config.toml
crop_scale_min = 1
tokenizer = "word"
encoder_isotropic = true
encoder_mlp_ratio = 3
encoder_layers = 16
fusion = "prefix"
decoder_activation = "gelu"
decoder_tie_embeddings = true
epochs = 7.3
Rows from block 8 of the image encoder, named by matrix and row number. Rows with one number belong to one neuron. Each number is 200 + 30 x the weight over its row's rms, rounded and kept within 0 to 999. All counts start at 0. After the name is the row's rms in percent of the matrix's.
# gate: MLP gate (encoder.blocks.8.mlp.gate.weight, 480x160), inputs 108-159
# fc1: MLP up (encoder.blocks.8.mlp.fc1.weight, 480x160), inputs 108-159
# fc2: MLP down (encoder.blocks.8.mlp.fc2.weight, 160x480, transposed), outputs 108-159
gate.3,111,224,200,221,132,219,218,216,174,198,197,192,209,196,200,231,219,185,210,221,202,175,196,178,219,215,254,181,210,193,217,205,238,192,248,216,236,148,219,152,197,254,237,203,253,196,202,227,180,211,242,206,207
gate.4,102,205,143,217,245,234,221,164,195,168,238,145,218,216,174,166,186,183,203,179,164,253,217,221,239,219,212,159,192,172,225,209,176,176,186,216,201,151,180,164,203,207,172,216,191,245,226,201,242,198,220,203,229
gate.5,099,221,172,203,226,176,171,211,179,176,186,194,175,180,236,206,209,153,191,239,158,201,137,162,199,226,197,118,204,170,167,209,169,182,241,200,201,199,203,189,161,291,162,208,236,248,150,219,225,167,139,210,189
gate.6,096,201,180,227,184,224,234,191,225,185,200,188,204,232,203,220,186,220,235,234,214,187,196,183,141,187,224,225,235,152,138,215,196,235,207,169,229,182,214,164,306,183,185,221,249,176,209,200,269,156,187,194,207
gate.7,099,247,171,191,220,222,162,233,202,156,211,153,186,155,201,231,175,223,226,274,223,188,219,208,234,218,143,178,218,193,204,183,249,186,187,191,204,244,161,202,233,241,189,210,195,216,235,210,213,187,214,181,199
gate.8,089,166,170,278,186,253,247,238,173,231,197,195,189,249,137,168,215,196,157,219,181,215,208,189,225,151,236,199,197,246,217,239,272,204,183,214,246,234,186,179,195,252,241,225,213,205,223,151,176,183,221,179,248
gate.9,102,188,212,216,177,177,194,174,218,183,274,248,174,181,195,150,244,246,217,257,190,239,183,160,220,234,207,215,219,224,133,205,156,236,198,189,193,181,184,194,194,204,169,179,241,215,196,207,149,189,244,231,217
gate.10,092,205,186,161,163,194,187,225,148,207,221,224,211,227,146,199,153,176,211,163,246,227,283,198,170,189,211,244,166,211,196,232,190,177,203,233,224,224,247,161,186,188,184,184,212,210,245,221,179,238,167,160,140
gate.11,111,228,219,208,244,238,221,227,235,207,176,176,266,210,233,184,223,238,266,157,167,190,202,189,185,209,176,290,165,206,171,192,195,163,199,185,206,157,142,198,224,193,202,203,225,148,187,212,210,165,225,213,161
gate.12,100,228,207,189,176,172,232,205,256,168,184,211,201,175,182,189,134,186,155,196,212,233,172,171,220,200,122,183,178,175,184,135,209,253,217,228,207,248,208,156,192,193,191,153,203,257,196,284,177,215,231,174,194
gate.13,114,190,221,218,209,154,190,241,216,182,185,253,181,156,199,185,219,177,230,184,154,192,167,215,155,174,187,203,225,234,203,205,215,187,146,236,230,217,187,253,188,175,258,202,209,205,201,238,189,180,133,172,181
gate.14,106,213,179,156,185,232,177,171,216,225,137,174,234,170,212,186,147,227,168,200,183,249,230,205,236,270,237,159,182,222,224,199,215,215,167,169,224,198,189,144,194,209,211,245,166,178,267,198,199,245,225,230,240
gate.15,119,194,178,220,176,247,202,161,222,203,177,198,141,237,230,211,238,191,219,205,202,197,200,192,169,224,152,229,180,239,213,221,260,201,199,226,197,183,212,240,181,206,173,210,248,193,188,169,175,199,174,197,236
gate.16,094,195,211,184,197,175,187,271,204,230,181,211,159,236,240,184,220,214,143,176,201,195,263,220,185,197,176,148,263,194,180,189,146,158,144,207,202,215,179,194,209,173,207,200,252,205,226,191,229,220,192,167,223
gate.17,116,240,181,205,244,176,189,174,203,210,200,170,232,191,193,237,221,211,239,187,217,222,214,181,219,169,183,174,161,231,230,164,265,174,214,150,197,219,173,154,232,141,187,187,204,213,121,197,171,218,227,210,195
gate.18,102,213,231,156,193,193,176,166,158,193,218,209,144,224,217,150,242,180,212,154,175,210,165,205,231,223,229,204,265,254,180,239,193,222,184,179,161,208,238,238,213,170,206,193,209,219,188,291,148,203,192,255,171
gate.19,092,198,213,148,213,228,218,259,188,239,246,203,235,229,171,235,191,194,223,195,189,245,173,205,218,192,194,206,201,230,201,169,193,218,170,218,223,205,196,205,212,214,186,208,155,150,172,219,140,212,213,222,186
gate.20,098,221,183,202,186,165,222,210,239,224,162,157,153,230,211,216,183,241,195,233,206,230,208,205,222,180,199,234,226,170,133,235,155,248,244,237,234,181,213,179,189,222,159,208,162,270,211,211,257,225,232,222,182
gate.21,097,182,240,229,221,156,219,186,181,182,169,162,170,180,196,189,172,203,224,176,188,199,176,233,212,200,218,127,192,197,180,153,222,210,213,263,240,195,215,223,191,193,213,205,122,220,202,209,206,199,211,235,216
gate.22,094,244,172,213,254,216,176,161,157,202,175,197,246,266,175,260,201,197,141,246,200,206,199,200,202,201,171,200,228,204,190,167,188,184,180,219,204,212,178,258,197,204,157,239,229,167,172,197,168,227,173,209,192
gate.23,099,237,194,180,200,197,232,204,198,264,236,201,173,211,247,214,169,242,243,187,174,181,215,186,186,197,223,224,160,233,204,172,192,178,171,213,197,205,271,200,169,219,200,220,205,180,242,198,191,183,193,234,250
gate.24,106,171,174,230,143,161,234,149,187,244,171,199,191,231,164,177,152,212,211,249,135,185,178,179,156,230,178,195,194,173,259,171,179,213,148,224,172,232,237,189,172,224,124,194,227,223,191,171,204,252,188,193,243
gate.25,095,272,225,211,154,214,207,203,224,145,191,195,240,240,231,197,222,205,218,200,148,182,204,218,192,202,204,200,189,227,191,214,221,226,154,208,242,206,173,234,285,201,199,203,197,198,188,213,195,220,233,156,162
gate.26,091,197,217,216,190,158,187,139,186,229,186,168,197,191,234,161,154,182,165,235,170,162,229,161,241,182,243,225,184,186,227,202,228,196,182,189,227,206,198,205,169,183,198,220,253,184,221,239,232,239,188,118,226
gate.27,090,210,179,282,206,177,195,193,194,212,223,205,215,193,172,191,210,284,203,238,189,238,222,186,215,173,202,191,225,190,242,281,206,198,180,172,236,202,206,252,197,195,239,188,181,174,143,223,257,222,114,166,223
gate.28,121,214,176,190,215,247,208,174,239,254,216,202,259,191,134,179,207,180,218,226,189,227,196,229,211,232,243,202,217,139,132,225,213,188,192,205,161,186,197,163,243,242,200,182,184,173,198,196,250,226,156,186,217
gate.29,091,204,256,190,241,156,198,220,197,193,150,213,203,203,186,220,182,145,238,182,217,176,215,248,196,151,222,185,156,130,177,219,217,229,213,176,189,205,190,120,175,208,180,259,248,158,235,256,161,217,199,235,201
gate.30,091,200,246,189,196,238,225,193,214,199,173,170,209,191,245,213,155,128,224,156,228,200,207,195,268,162,266,216,217,214,201,251,196,198,147,243,192,142,276,224,212,237,194,191,203,211,222,198,196,207,169,194,244
gate.31,086,207,210,245,127,211,190,238,171,208,176,217,256,163,218,214,224,208,170,252,231,156,194,209,162,205,226,265,194,187,206,203,188,221,225,188,209,188,167,185,247,137,207,205,171,261,232,194,217,206,153,201,197
gate.32,102,221,158,225,236,290,141,192,240,180,145,221,190,213,222,171,198,253,228,158,180,170,195,231,217,170,172,221,234,154,208,195,223,190,164,210,182,208,155,240,235,158,218,193,196,185,164,210,198,184,195,241,200
gate.33,087,211,239,219,179,199,158,163,146,225,214,223,208,209,204,229,157,192,200,187,167,227,199,206,156,190,166,244,191,264,217,221,263,213,166,220,234,205,235,221,233,210,178,179,213,179,194,186,175,211,162,136,213
gate.34,111,234,169,229,215,250,166,237,252,229,209,216,215,213,163,232,206,191,186,200,258,163,141,179,226,190,172,203,284,222,247,201,225,177,188,225,204,217,182,208,244,146,237,174,214,174,198,222,196,218,213,234,230
gate.35,100,135,182,253,247,234,166,166,209,189,189,211,216,206,232,227,146,170,164,234,169,231,208,167,223,206,249,170,262,224,190,174,200,193,191,219,191,173,203,200,197,154,202,235,166,247,182,174,269,214,206,240,179
gate.36,106,240,187,234,269,178,212,152,198,164,186,255,182,170,200,193,180,194,230,203,244,247,167,227,241,176,198,243,157,206,149,211,231,208,216,204,194,199,215,188,242,217,220,218,223,170,217,189,123,222,180,203,190
gate.37,098,223,283,217,198,139,173,230,211,169,202,192,234,227,164,196,205,227,174,180,203,218,259,160,210,194,196,199,172,175,207,234,191,212,167,156,159,244,176,233,199,198,211,199,209,203,234,166,210,201,203,190,182
gate.38,084,208,222,156,203,204,218,178,171,189,189,185,204,177,252,212,204,165,223,264,162,193,217,251,233,168,187,198,199,218,175,234,236,155,205,211,204,221,170,219,214,178,177,207,198,187,244,178,187,203,214,197,155
gate.39,100,246,216,247,182,168,191,270,157,213,208,213,174,150,192,241,179,173,194,180,246,187,255,238,223,168,203,234,215,186,199,165,190,232,169,179,222,203,190,227,188,238,203,165,220,180,196,167,199,250,209,208,215
gate.40,088,162,215,256,227,200,194,182,190,236,222,180,279,248,235,224,236,220,187,220,224,264,230,176,165,156,192,194,179,232,206,203,230,252,207,195,178,195,222,194,183,187,264,203,177,224,210,190,182,174,187,179,184
gate.41,097,218,194,274,202,217,182,177,226,185,196,132,196,181,168,212,229,221,200,191,198,220,163,196,182,231,207,145,207,237,188,162,222,161,225,206,214,237,157,186,192,161,200,204,193,232,208,207,206,211,157,193,200
gate.42,086,209,222,209,176,220,187,149,209,166,179,169,204,210,203,184,204,185,175,150,168,178,189,233,129,174,187,226,239,238,149,179,213,158,232,209,160,263,153,229,246,207,204,225,192,206,204,218,182,296,241,179,171
gate.43,099,147,203,186,153,205,215,184,204,199,249,239,204,220,277,207,200,222,203,175,145,226,199,218,151,136,138,183,255,202,198,232,229,189,219,210,203,167,197,208,275,150,169,238,190,254,184,223,194,277,201,211,242
gate.44,094,197,160,214,143,205,161,139,179,241,174,207,208,219,216,206,163,212,236,203,115,193,230,141,147,196,229,193,176,194,231,214,228,252,231,214,198,160,236,232,194,149,255,239,174,147,193,198,218,221,179,233,227
fc1.3,110,240,192,162,161,199,210,228,214,201,179,176,257,167,207,238,243,204,216,160,172,160,186,174,205,198,215,183,220,164,206,203,245,176,204,233,227,177,217,210,216,179,207,183,232,195,181,241,154,181,195,262,221
fc1.4,094,205,150,195,231,255,194,220,221,190,204,200,176,201,183,213,216,189,200,194,156,245,153,180,186,240,195,218,200,169,229,272,230,223,194,193,218,253,175,214,177,226,195,187,223,226,211,195,181,169,204,187,214
fc1.5,094,195,199,191,190,194,219,215,168,220,202,198,168,249,184,185,217,218,193,144,191,289,191,217,195,138,210,167,254,204,189,173,197,225,220,228,182,205,218,202,206,211,195,215,211,187,187,220,183,240,163,205,267
fc1.6,096,189,186,276,205,213,186,206,179,246,231,208,220,193,223,228,201,226,246,242,206,175,167,176,220,195,205,218,195,157,184,215,214,191,266,192,184,197,229,247,227,124,239,136,196,217,187,191,136,192,143,163,194
fc1.7,098,249,183,186,162,228,203,207,202,218,206,185,253,195,222,154,205,237,171,153,205,197,212,185,213,240,215,204,199,239,252,227,200,178,223,167,175,193,240,175,220,156,226,204,192,177,171,199,256,202,208,195,214
fc1.8,091,200,183,186,240,197,236,184,221,177,216,165,186,168,187,203,194,202,202,171,156,237,205,161,199,208,187,233,222,220,225,168,254,197,223,189,184,213,222,216,152,211,217,197,219,132,191,189,208,141,228,209,185
fc1.9,109,213,147,180,181,225,182,264,197,173,166,237,171,173,176,152,160,198,203,208,231,172,139,130,202,214,160,203,211,222,195,194,206,202,209,214,193,170,166,235,206,168,236,188,255,207,184,178,211,191,258,224,235
fc1.10,093,189,187,170,236,210,164,215,210,209,218,172,190,235,227,243,163,214,213,172,193,176,143,191,165,204,182,169,246,203,207,194,203,194,256,214,194,179,166,168,168,201,215,188,245,251,200,160,203,215,184,151,177
fc1.11,109,190,247,214,222,171,218,170,208,217,202,146,193,215,217,204,183,277,207,181,165,164,216,152,223,200,165,214,198,174,205,155,213,224,230,188,202,154,183,210,184,173,226,207,179,202,157,190,219,232,202,186,175
fc1.12,104,161,200,226,176,197,191,222,221,215,145,150,183,201,213,218,222,196,267,160,239,149,160,235,153,140,168,238,202,172,193,208,228,192,219,225,174,162,156,231,256,188,194,180,211,183,168,256,204,137,219,166,220
fc1.13,104,204,205,211,206,163,215,198,166,135,224,246,191,158,211,217,175,206,173,146,190,208,221,219,228,173,218,210,220,229,200,183,176,208,167,194,212,183,179,148,179,209,266,186,144,214,161,162,171,181,208,198,171
fc1.14,106,202,219,186,204,182,183,206,215,153,214,234,189,218,196,227,264,184,164,200,205,196,194,228,182,191,194,234,203,191,180,156,205,163,245,233,195,241,173,280,199,171,173,179,155,223,193,206,229,211,198,139,212
fc1.15,107,155,165,195,190,190,203,206,167,190,166,217,168,228,244,232,242,164,211,153,171,201,145,159,166,246,168,205,206,247,229,216,213,178,243,247,158,194,137,198,191,213,182,161,202,211,177,183,122,239,237,188,214
fc1.16,093,233,216,192,172,181,201,159,179,251,247,211,253,175,169,201,148,216,238,227,232,211,186,141,171,211,229,282,165,226,173,189,226,216,234,186,230,193,216,215,171,241,189,186,189,171,201,168,217,191,204,224,234
fc1.17,118,197,160,205,182,197,238,203,209,250,253,132,206,173,183,258,190,258,197,200,228,182,186,297,154,231,216,195,226,196,168,179,211,271,235,198,200,184,175,148,156,184,133,214,200,246,164,150,186,221,195,222,219
fc1.18,097,205,252,169,225,155,125,168,150,193,202,190,164,174,171,191,215,164,209,183,230,184,221,220,182,225,169,221,191,174,184,241,271,167,204,218,152,191,215,252,189,236,200,169,232,202,209,222,256,191,212,187,103
fc1.19,098,188,179,168,121,251,189,198,192,205,156,185,219,187,212,198,184,183,226,179,235,251,216,222,203,190,224,183,191,209,234,301,205,199,241,191,192,214,246,226,167,158,172,204,177,219,239,191,249,166,222,209,169
fc1.20,100,232,169,257,168,254,184,172,213,232,211,169,214,201,204,185,185,206,164,225,203,168,189,220,226,190,193,217,161,251,229,210,192,157,228,172,175,181,215,192,250,155,149,224,212,202,210,210,231,175,182,231,167
fc1.21,096,201,159,205,182,224,210,227,196,200,242,176,198,195,195,169,224,222,161,182,228,100,184,139,216,192,178,197,254,230,197,191,203,230,168,237,200,155,235,198,211,213,172,220,194,143,208,192,270,196,178,255,196
fc1.22,098,191,222,155,211,211,198,228,217,251,181,179,170,192,243,141,213,194,266,151,224,196,237,209,237,195,205,223,170,198,227,243,201,220,217,167,230,154,229,207,214,228,208,164,177,189,169,225,162,233,211,164,184
fc1.23,099,217,153,159,264,167,211,250,176,236,226,218,185,162,184,192,212,215,251,230,164,215,224,204,212,205,210,248,244,215,218,195,237,198,171,229,199,171,208,208,164,173,120,209,215,201,228,196,195,151,210,233,200
fc1.24,103,201,198,201,194,221,240,213,150,200,152,228,173,236,186,185,149,196,168,205,173,141,204,174,161,252,191,259,229,175,204,222,171,215,243,211,195,246,214,220,156,251,225,230,167,177,238,224,172,172,179,211,183
fc1.25,100,193,204,222,197,199,156,231,155,181,206,211,175,173,162,245,174,226,209,208,237,212,234,176,240,246,167,211,230,204,152,221,201,133,246,235,205,225,268,206,119,219,190,172,199,208,200,230,204,254,157,231,164
fc1.26,097,234,167,216,171,194,140,186,193,212,212,204,214,184,164,194,220,235,220,210,246,209,198,226,174,173,196,219,180,193,165,160,217,220,155,187,193,124,214,274,233,215,120,179,200,219,212,206,215,183,176,241,212
fc1.27,085,198,232,164,217,184,194,173,181,177,183,186,154,219,195,211,173,196,225,177,213,167,166,207,212,210,195,201,241,183,217,134,240,204,175,237,182,175,181,133,220,223,193,210,244,233,245,185,231,209,256,219,204
fc1.28,124,216,209,233,194,195,160,195,183,201,159,204,140,204,209,229,197,206,178,213,258,177,206,211,183,181,164,219,187,250,256,161,191,199,172,183,228,181,161,226,172,195,182,204,208,232,190,197,166,212,228,188,192
fc1.29,103,237,212,176,199,196,203,230,160,172,190,258,183,220,230,154,175,180,218,214,258,175,165,190,174,134,226,186,205,184,181,166,169,185,128,231,198,207,214,210,244,159,227,194,227,244,192,206,225,215,185,227,172
fc1.30,093,226,246,209,157,204,196,176,134,199,212,176,219,189,205,232,212,190,192,164,244,166,193,141,251,194,228,230,212,199,155,181,141,215,203,195,218,244,151,189,227,214,201,200,178,191,184,189,200,216,211,195,246
fc1.31,094,170,203,148,220,259,204,204,227,161,252,159,229,182,175,177,234,168,208,192,181,151,174,172,250,155,165,145,219,185,173,181,190,116,221,223,203,218,217,225,206,169,196,160,219,213,205,236,240,215,169,216,204
fc1.32,101,237,239,254,154,166,194,218,197,206,224,207,206,184,195,199,217,156,176,184,208,154,231,205,219,249,230,184,175,235,206,183,144,255,217,182,222,207,235,175,185,200,168,267,224,236,253,176,235,224,187,166,180
fc1.33,090,226,214,194,222,227,162,151,261,225,193,188,215,173,206,145,165,195,200,150,163,204,179,203,239,145,228,235,167,210,192,203,209,218,212,239,251,172,186,173,197,180,226,236,211,178,281,217,199,116,193,225,196
fc1.34,111,205,211,172,228,203,191,233,208,163,237,159,206,218,235,171,153,182,239,215,227,199,283,238,210,189,189,210,226,172,178,193,189,258,196,173,195,199,184,191,139,228,212,202,199,234,150,193,216,194,183,183,171
fc1.35,102,253,252,174,182,184,210,212,200,269,240,183,203,226,200,223,181,177,217,204,163,144,231,209,220,234,216,168,181,163,220,221,195,168,208,157,204,251,232,185,249,207,159,196,218,234,208,231,148,202,150,185,191
fc1.36,099,167,212,219,181,185,227,167,238,234,210,194,178,152,209,195,204,188,175,156,206,167,254,190,166,194,166,195,255,203,182,184,147,183,185,179,156,260,153,168,180,196,184,191,202,227,237,256,226,193,195,214,173
fc1.37,101,220,163,225,170,265,181,207,169,167,207,206,222,152,201,180,156,197,179,210,212,251,258,198,225,200,169,188,224,192,154,184,167,161,221,188,280,160,225,173,159,187,147,171,206,175,174,171,212,215,184,185,178
fc1.38,087,198,153,206,187,270,158,219,223,198,248,166,182,198,173,175,193,156,156,188,201,209,216,186,195,230,176,179,176,193,192,195,199,254,160,210,220,205,226,238,235,190,210,154,192,209,198,101,139,173,244,241,193
fc1.39,102,238,212,167,210,143,191,199,236,153,153,249,189,210,188,202,192,175,226,196,174,217,172,238,183,172,198,181,148,257,230,210,195,219,148,203,207,222,218,211,228,186,211,244,172,174,243,234,199,193,170,186,200
fc1.40,087,222,203,216,169,206,231,203,231,198,194,178,187,168,167,271,227,194,216,165,154,198,173,249,193,191,171,191,270,196,223,187,200,223,210,193,221,202,206,216,253,213,154,155,194,158,169,191,154,206,209,221,212
fc1.41,100,268,195,239,201,167,189,248,246,144,258,183,225,237,243,211,186,196,216,218,239,230,201,208,204,220,202,191,235,202,221,224,215,226,168,201,184,168,159,181,195,227,197,175,176,231,173,215,213,225,164,204,226
fc1.42,087,177,162,252,181,194,201,209,202,217,219,141,234,206,221,199,239,168,229,164,216,212,199,191,230,140,155,230,256,198,176,198,194,156,179,228,215,198,164,213,198,158,258,218,138,173,213,181,167,253,251,140,209
fc1.43,090,160,180,162,191,204,189,231,215,178,282,178,220,173,225,188,168,153,225,170,174,172,206,230,191,195,139,221,232,228,178,185,173,200,199,204,269,165,239,116,234,186,206,273,206,289,199,215,229,199,188,210,237
fc1.44,094,174,171,180,185,205,217,160,161,192,180,169,231,182,199,271,186,237,245,209,164,246,214,198,157,124,215,170,204,156,220,189,234,170,202,188,185,179,175,208,201,190,247,212,203,194,140,139,194,203,195,135,240
fc2.3,111,186,168,140,224,220,219,222,223,204,169,192,223,207,172,196,240,198,262,228,214,177,195,254,200,171,257,237,191,213,200,226,172,228,177,161,219,213,213,152,229,210,207,213,169,210,215,222,196,140,203,215,192
fc2.4,101,169,224,192,134,188,161,174,227,223,181,148,214,154,210,195,171,220,174,202,177,199,206,224,172,245,155,223,141,160,233,208,199,191,187,168,185,255,214,193,205,233,170,210,135,181,181,204,193,208,238,194,154
fc2.5,104,197,192,236,145,193,179,190,194,219,229,230,223,137,212,184,192,230,201,239,205,208,226,218,200,221,237,195,218,196,203,186,118,177,185,242,222,179,176,176,129,149,258,150,201,194,194,214,191,205,241,210,240
fc2.6,092,216,206,212,185,206,183,219,193,253,275,160,196,218,194,204,169,184,212,195,182,161,182,161,183,231,239,186,197,214,226,203,187,222,217,194,159,211,188,206,197,239,221,219,221,189,185,171,164,168,227,145,282
fc2.7,104,243,167,171,189,154,215,168,174,200,194,190,198,206,230,206,225,173,183,187,136,182,222,174,205,144,181,200,212,213,166,161,182,207,152,273,190,246,193,230,156,213,141,189,150,238,209,232,203,219,201,192,183
fc2.8,089,216,228,185,209,190,187,195,198,164,214,225,255,192,181,150,167,236,212,175,207,218,193,197,209,169,98,217,188,171,199,181,173,227,226,221,160,196,201,172,202,146,175,208,165,146,226,217,207,207,171,267,169
fc2.9,099,190,164,200,231,207,107,240,208,165,196,186,187,179,225,194,182,153,236,245,136,156,220,171,239,174,253,249,202,196,157,201,199,212,152,202,226,232,130,177,148,177,197,222,236,168,212,215,191,195,165,156,222
fc2.10,088,234,134,183,185,188,196,198,205,201,226,252,173,173,188,192,254,171,210,173,191,240,224,166,222,155,135,199,235,262,174,197,118,198,190,224,184,177,168,256,153,173,234,225,180,174,219,270,227,184,222,179,182
fc2.11,113,202,197,149,217,177,218,262,200,246,161,208,170,151,170,194,166,196,192,196,217,185,186,202,186,191,215,154,189,199,187,212,180,245,184,221,167,198,180,182,194,204,215,169,149,228,225,201,212,203,184,201,203
fc2.12,110,155,163,207,205,233,198,182,212,180,205,166,230,224,164,152,246,212,180,218,175,165,273,226,175,202,230,213,220,214,157,213,254,244,222,200,193,187,174,134,164,151,208,194,259,199,197,209,201,176,182,193,167
fc2.13,113,179,225,218,181,193,192,189,230,238,214,250,164,191,204,187,287,221,165,137,206,191,179,197,187,161,216,202,204,221,196,213,233,199,197,172,210,192,184,220,214,207,202,203,160,247,185,171,205,237,186,173,203
fc2.14,119,298,217,130,202,144,206,195,143,172,198,237,183,222,193,180,238,196,203,214,231,223,191,193,149,191,154,232,216,209,251,274,172,217,219,241,143,199,185,219,165,164,207,199,165,186,237,185,217,252,178,242,216
fc2.15,109,213,209,128,182,219,167,183,183,186,181,236,242,226,223,217,216,202,191,157,133,183,257,214,218,261,208,218,203,169,227,185,203,210,201,181,191,182,169,179,163,182,197,172,226,130,239,288,172,206,186,213,223
fc2.16,103,163,215,240,239,188,230,199,169,236,210,163,238,232,219,212,158,194,232,202,183,162,216,193,194,234,165,143,175,225,200,213,184,134,204,215,164,241,202,256,183,192,201,181,225,220,190,249,199,213,216,224,251
fc2.17,113,210,199,211,158,235,219,217,237,188,233,153,179,190,199,192,170,191,179,221,220,193,127,201,180,204,211,286,239,191,164,185,207,216,222,201,146,205,207,210,164,201,98,240,185,186,131,175,203,205,243,236,221
fc2.18,088,197,202,213,212,182,148,178,175,154,189,235,171,169,148,224,157,216,260,179,223,222,209,218,229,256,159,180,154,129,236,176,197,227,176,207,190,214,191,257,194,216,286,208,223,187,206,151,177,196,213,207,208
fc2.19,088,177,203,214,214,276,208,274,217,282,207,197,148,223,252,196,227,197,210,225,203,240,164,151,174,111,164,218,244,220,195,200,204,208,205,245,205,174,193,226,216,204,179,213,196,192,210,197,179,207,173,176,206
fc2.20,094,225,193,180,206,267,190,224,240,254,233,219,184,232,199,189,247,208,179,181,214,143,225,228,246,196,250,199,203,217,160,200,176,154,172,144,155,203,195,165,233,137,269,209,248,170,226,185,155,172,167,186,172
fc2.21,101,168,235,181,229,163,233,173,172,209,188,236,216,214,219,246,159,216,157,169,188,189,228,191,217,190,173,253,172,215,208,198,198,169,237,178,149,235,238,212,256,184,179,169,202,212,239,247,279,190,234,155,211
fc2.22,099,186,254,208,208,198,214,229,225,195,192,139,212,210,202,251,127,190,219,247,214,163,248,223,192,218,191,170,225,191,170,211,215,192,215,197,156,197,217,169,178,163,199,212,236,201,197,225,256,184,213,218,214
fc2.23,096,219,217,221,145,203,222,235,166,225,247,174,199,169,219,238,187,214,142,199,203,229,170,247,214,218,157,195,241,205,233,178,191,247,199,227,174,173,246,207,216,163,205,180,211,179,174,220,131,198,187,188,191
fc2.24,099,249,191,202,188,163,237,171,185,255,204,174,202,232,194,179,212,226,222,213,179,141,229,142,178,202,168,252,160,205,166,199,206,177,196,166,146,205,180,139,225,215,231,220,210,205,218,259,191,143,220,204,246
fc2.25,086,182,283,196,257,220,190,186,176,166,198,135,196,235,214,192,187,225,220,201,181,248,193,189,177,197,246,160,176,216,185,217,195,228,199,205,169,188,251,235,160,246,239,190,201,202,154,229,218,145,208,236,214
fc2.26,097,140,210,189,166,222,242,231,220,205,157,193,254,191,224,182,178,223,191,169,198,161,174,152,216,244,207,219,188,185,187,218,191,195,210,158,201,199,198,242,191,217,253,210,250,247,226,216,180,170,214,146,189
fc2.27,087,244,141,246,261,210,259,251,170,257,188,207,176,205,233,227,191,178,185,179,224,216,203,201,179,180,181,177,141,159,220,174,162,165,234,165,228,228,193,155,168,198,235,224,176,219,153,179,226,160,196,208,197
fc2.28,131,193,206,195,234,212,193,220,192,236,167,173,176,206,218,223,230,178,154,200,203,175,205,295,198,259,240,222,152,224,166,205,223,184,175,203,173,165,194,273,189,160,155,181,208,209,181,195,113,180,200,225,173
fc2.29,090,170,152,187,246,234,181,157,173,180,217,170,194,250,214,215,198,173,184,203,195,226,202,200,184,188,161,238,197,191,157,237,187,220,138,218,258,260,262,165,224,188,206,184,203,207,157,195,213,227,192,203,162
fc2.30,086,213,184,134,197,208,202,161,178,179,209,160,135,229,163,170,167,217,189,197,238,145,224,171,219,251,165,245,187,177,200,180,163,195,234,170,211,233,203,208,191,188,238,204,187,200,187,184,166,239,204,177,145
fc2.31,088,195,169,212,164,193,182,178,245,234,247,228,274,247,209,172,181,244,276,249,156,252,180,190,196,193,195,187,183,217,194,220,219,200,159,218,165,157,200,215,217,248,145,185,198,234,238,170,188,192,179,188,171
fc2.32,104,192,187,205,208,210,146,160,220,179,161,218,268,205,170,190,227,222,215,190,218,181,193,229,159,175,206,201,208,191,187,240,189,245,173,220,230,159,252,193,193,215,180,183,220,161,224,165,238,230,212,178,185
fc2.33,087,177,275,132,209,276,211,178,228,207,227,180,188,178,199,175,116,195,132,202,213,169,223,224,238,230,242,214,187,172,247,204,195,252,193,204,220,173,223,243,187,190,186,178,169,194,181,225,203,207,229,232,204
fc2.34,112,147,265,173,176,225,165,219,232,217,229,191,184,218,191,199,218,148,213,210,189,182,230,204,209,199,213,174,182,217,197,190,163,210,201,184,257,166,170,163,156,186,197,184,219,239,172,164,160,188,234,245,160
fc2.35,094,170,141,224,214,171,231,215,239,239,205,166,232,231,216,183,224,168,147,153,157,176,204,165,242,194,192,225,204,221,222,217,189,130,186,199,200,246,186,180,251,152,208,195,214,214,218,217,198,194,181,189,200
fc2.36,110,230,233,229,164,202,192,267,213,183,155,232,191,283,177,176,223,260,201,197,198,211,170,165,184,217,218,236,177,197,173,163,194,202,235,232,194,193,195,183,266,227,164,166,188,240,192,229,219,244,163,232,179
fc2.37,093,213,275,164,263,180,218,228,237,243,170,186,255,203,183,213,215,170,211,180,160,172,209,212,166,236,259,167,187,252,195,227,195,138,196,195,167,220,244,252,169,235,186,201,194,201,190,211,207,190,185,218,187
fc2.38,087,179,198,192,189,145,234,209,249,238,236,199,209,201,194,212,251,237,213,226,161,166,119,200,185,181,188,190,182,247,215,176,203,275,227,190,217,267,195,228,236,147,196,170,198,245,219,199,194,179,180,166,212
fc2.39,115,235,212,194,182,213,187,176,133,176,199,217,220,242,196,179,146,237,198,259,208,153,222,231,146,207,226,171,177,210,230,204,211,261,176,195,199,183,273,164,142,233,230,189,240,204,170,190,140,209,169,190,148
fc2.40,078,239,196,219,194,231,99,217,166,246,163,199,203,184,191,261,190,241,245,233,204,206,174,225,185,170,245,174,167,196,231,221,175,211,192,198,200,239,194,157,217,153,186,192,229,257,246,288,179,192,195,200,205
fc2.41,095,207,180,203,188,276,167,182,207,236,203,140,232,175,151,219,227,153,148,202,172,201,167,184,146,224,174,190,182,239,174,171,235,178,258,242,202,201,208,150,225,200,180,206,215,197,239,209,244,191,195,242,161
fc2.42,084,166,165,238,204,177,153,261,193,156,225,267,213,258,221,212,165,148,180,224,192,198,182,211,253,210,189,155,165,219,163,225,114,193,104,196,184,233,153,209,198,190,195,223,219,250,160,152,215,167,183,192,256
fc2.43,094,194,194,188,191,200,243,172,218,199,191,237,211,265,236,252,218,169,198,248,178,226,203,169,167,182,231,151,208,200,253,197,173,205,243,192,263,168,158,171,148,222,156,190,168,149,136,242,213,187,189,223,196
fc2.44,092,249,188,248,217,199,230,174,216,173,149,190,246,210,217,193,221,226,180,226,200,209,190,249,142,200,180,223,213,213,222,193,117,216,237,223,171,184,189,181,153,200,171,176,210,184,156,217,222,172,146,196,169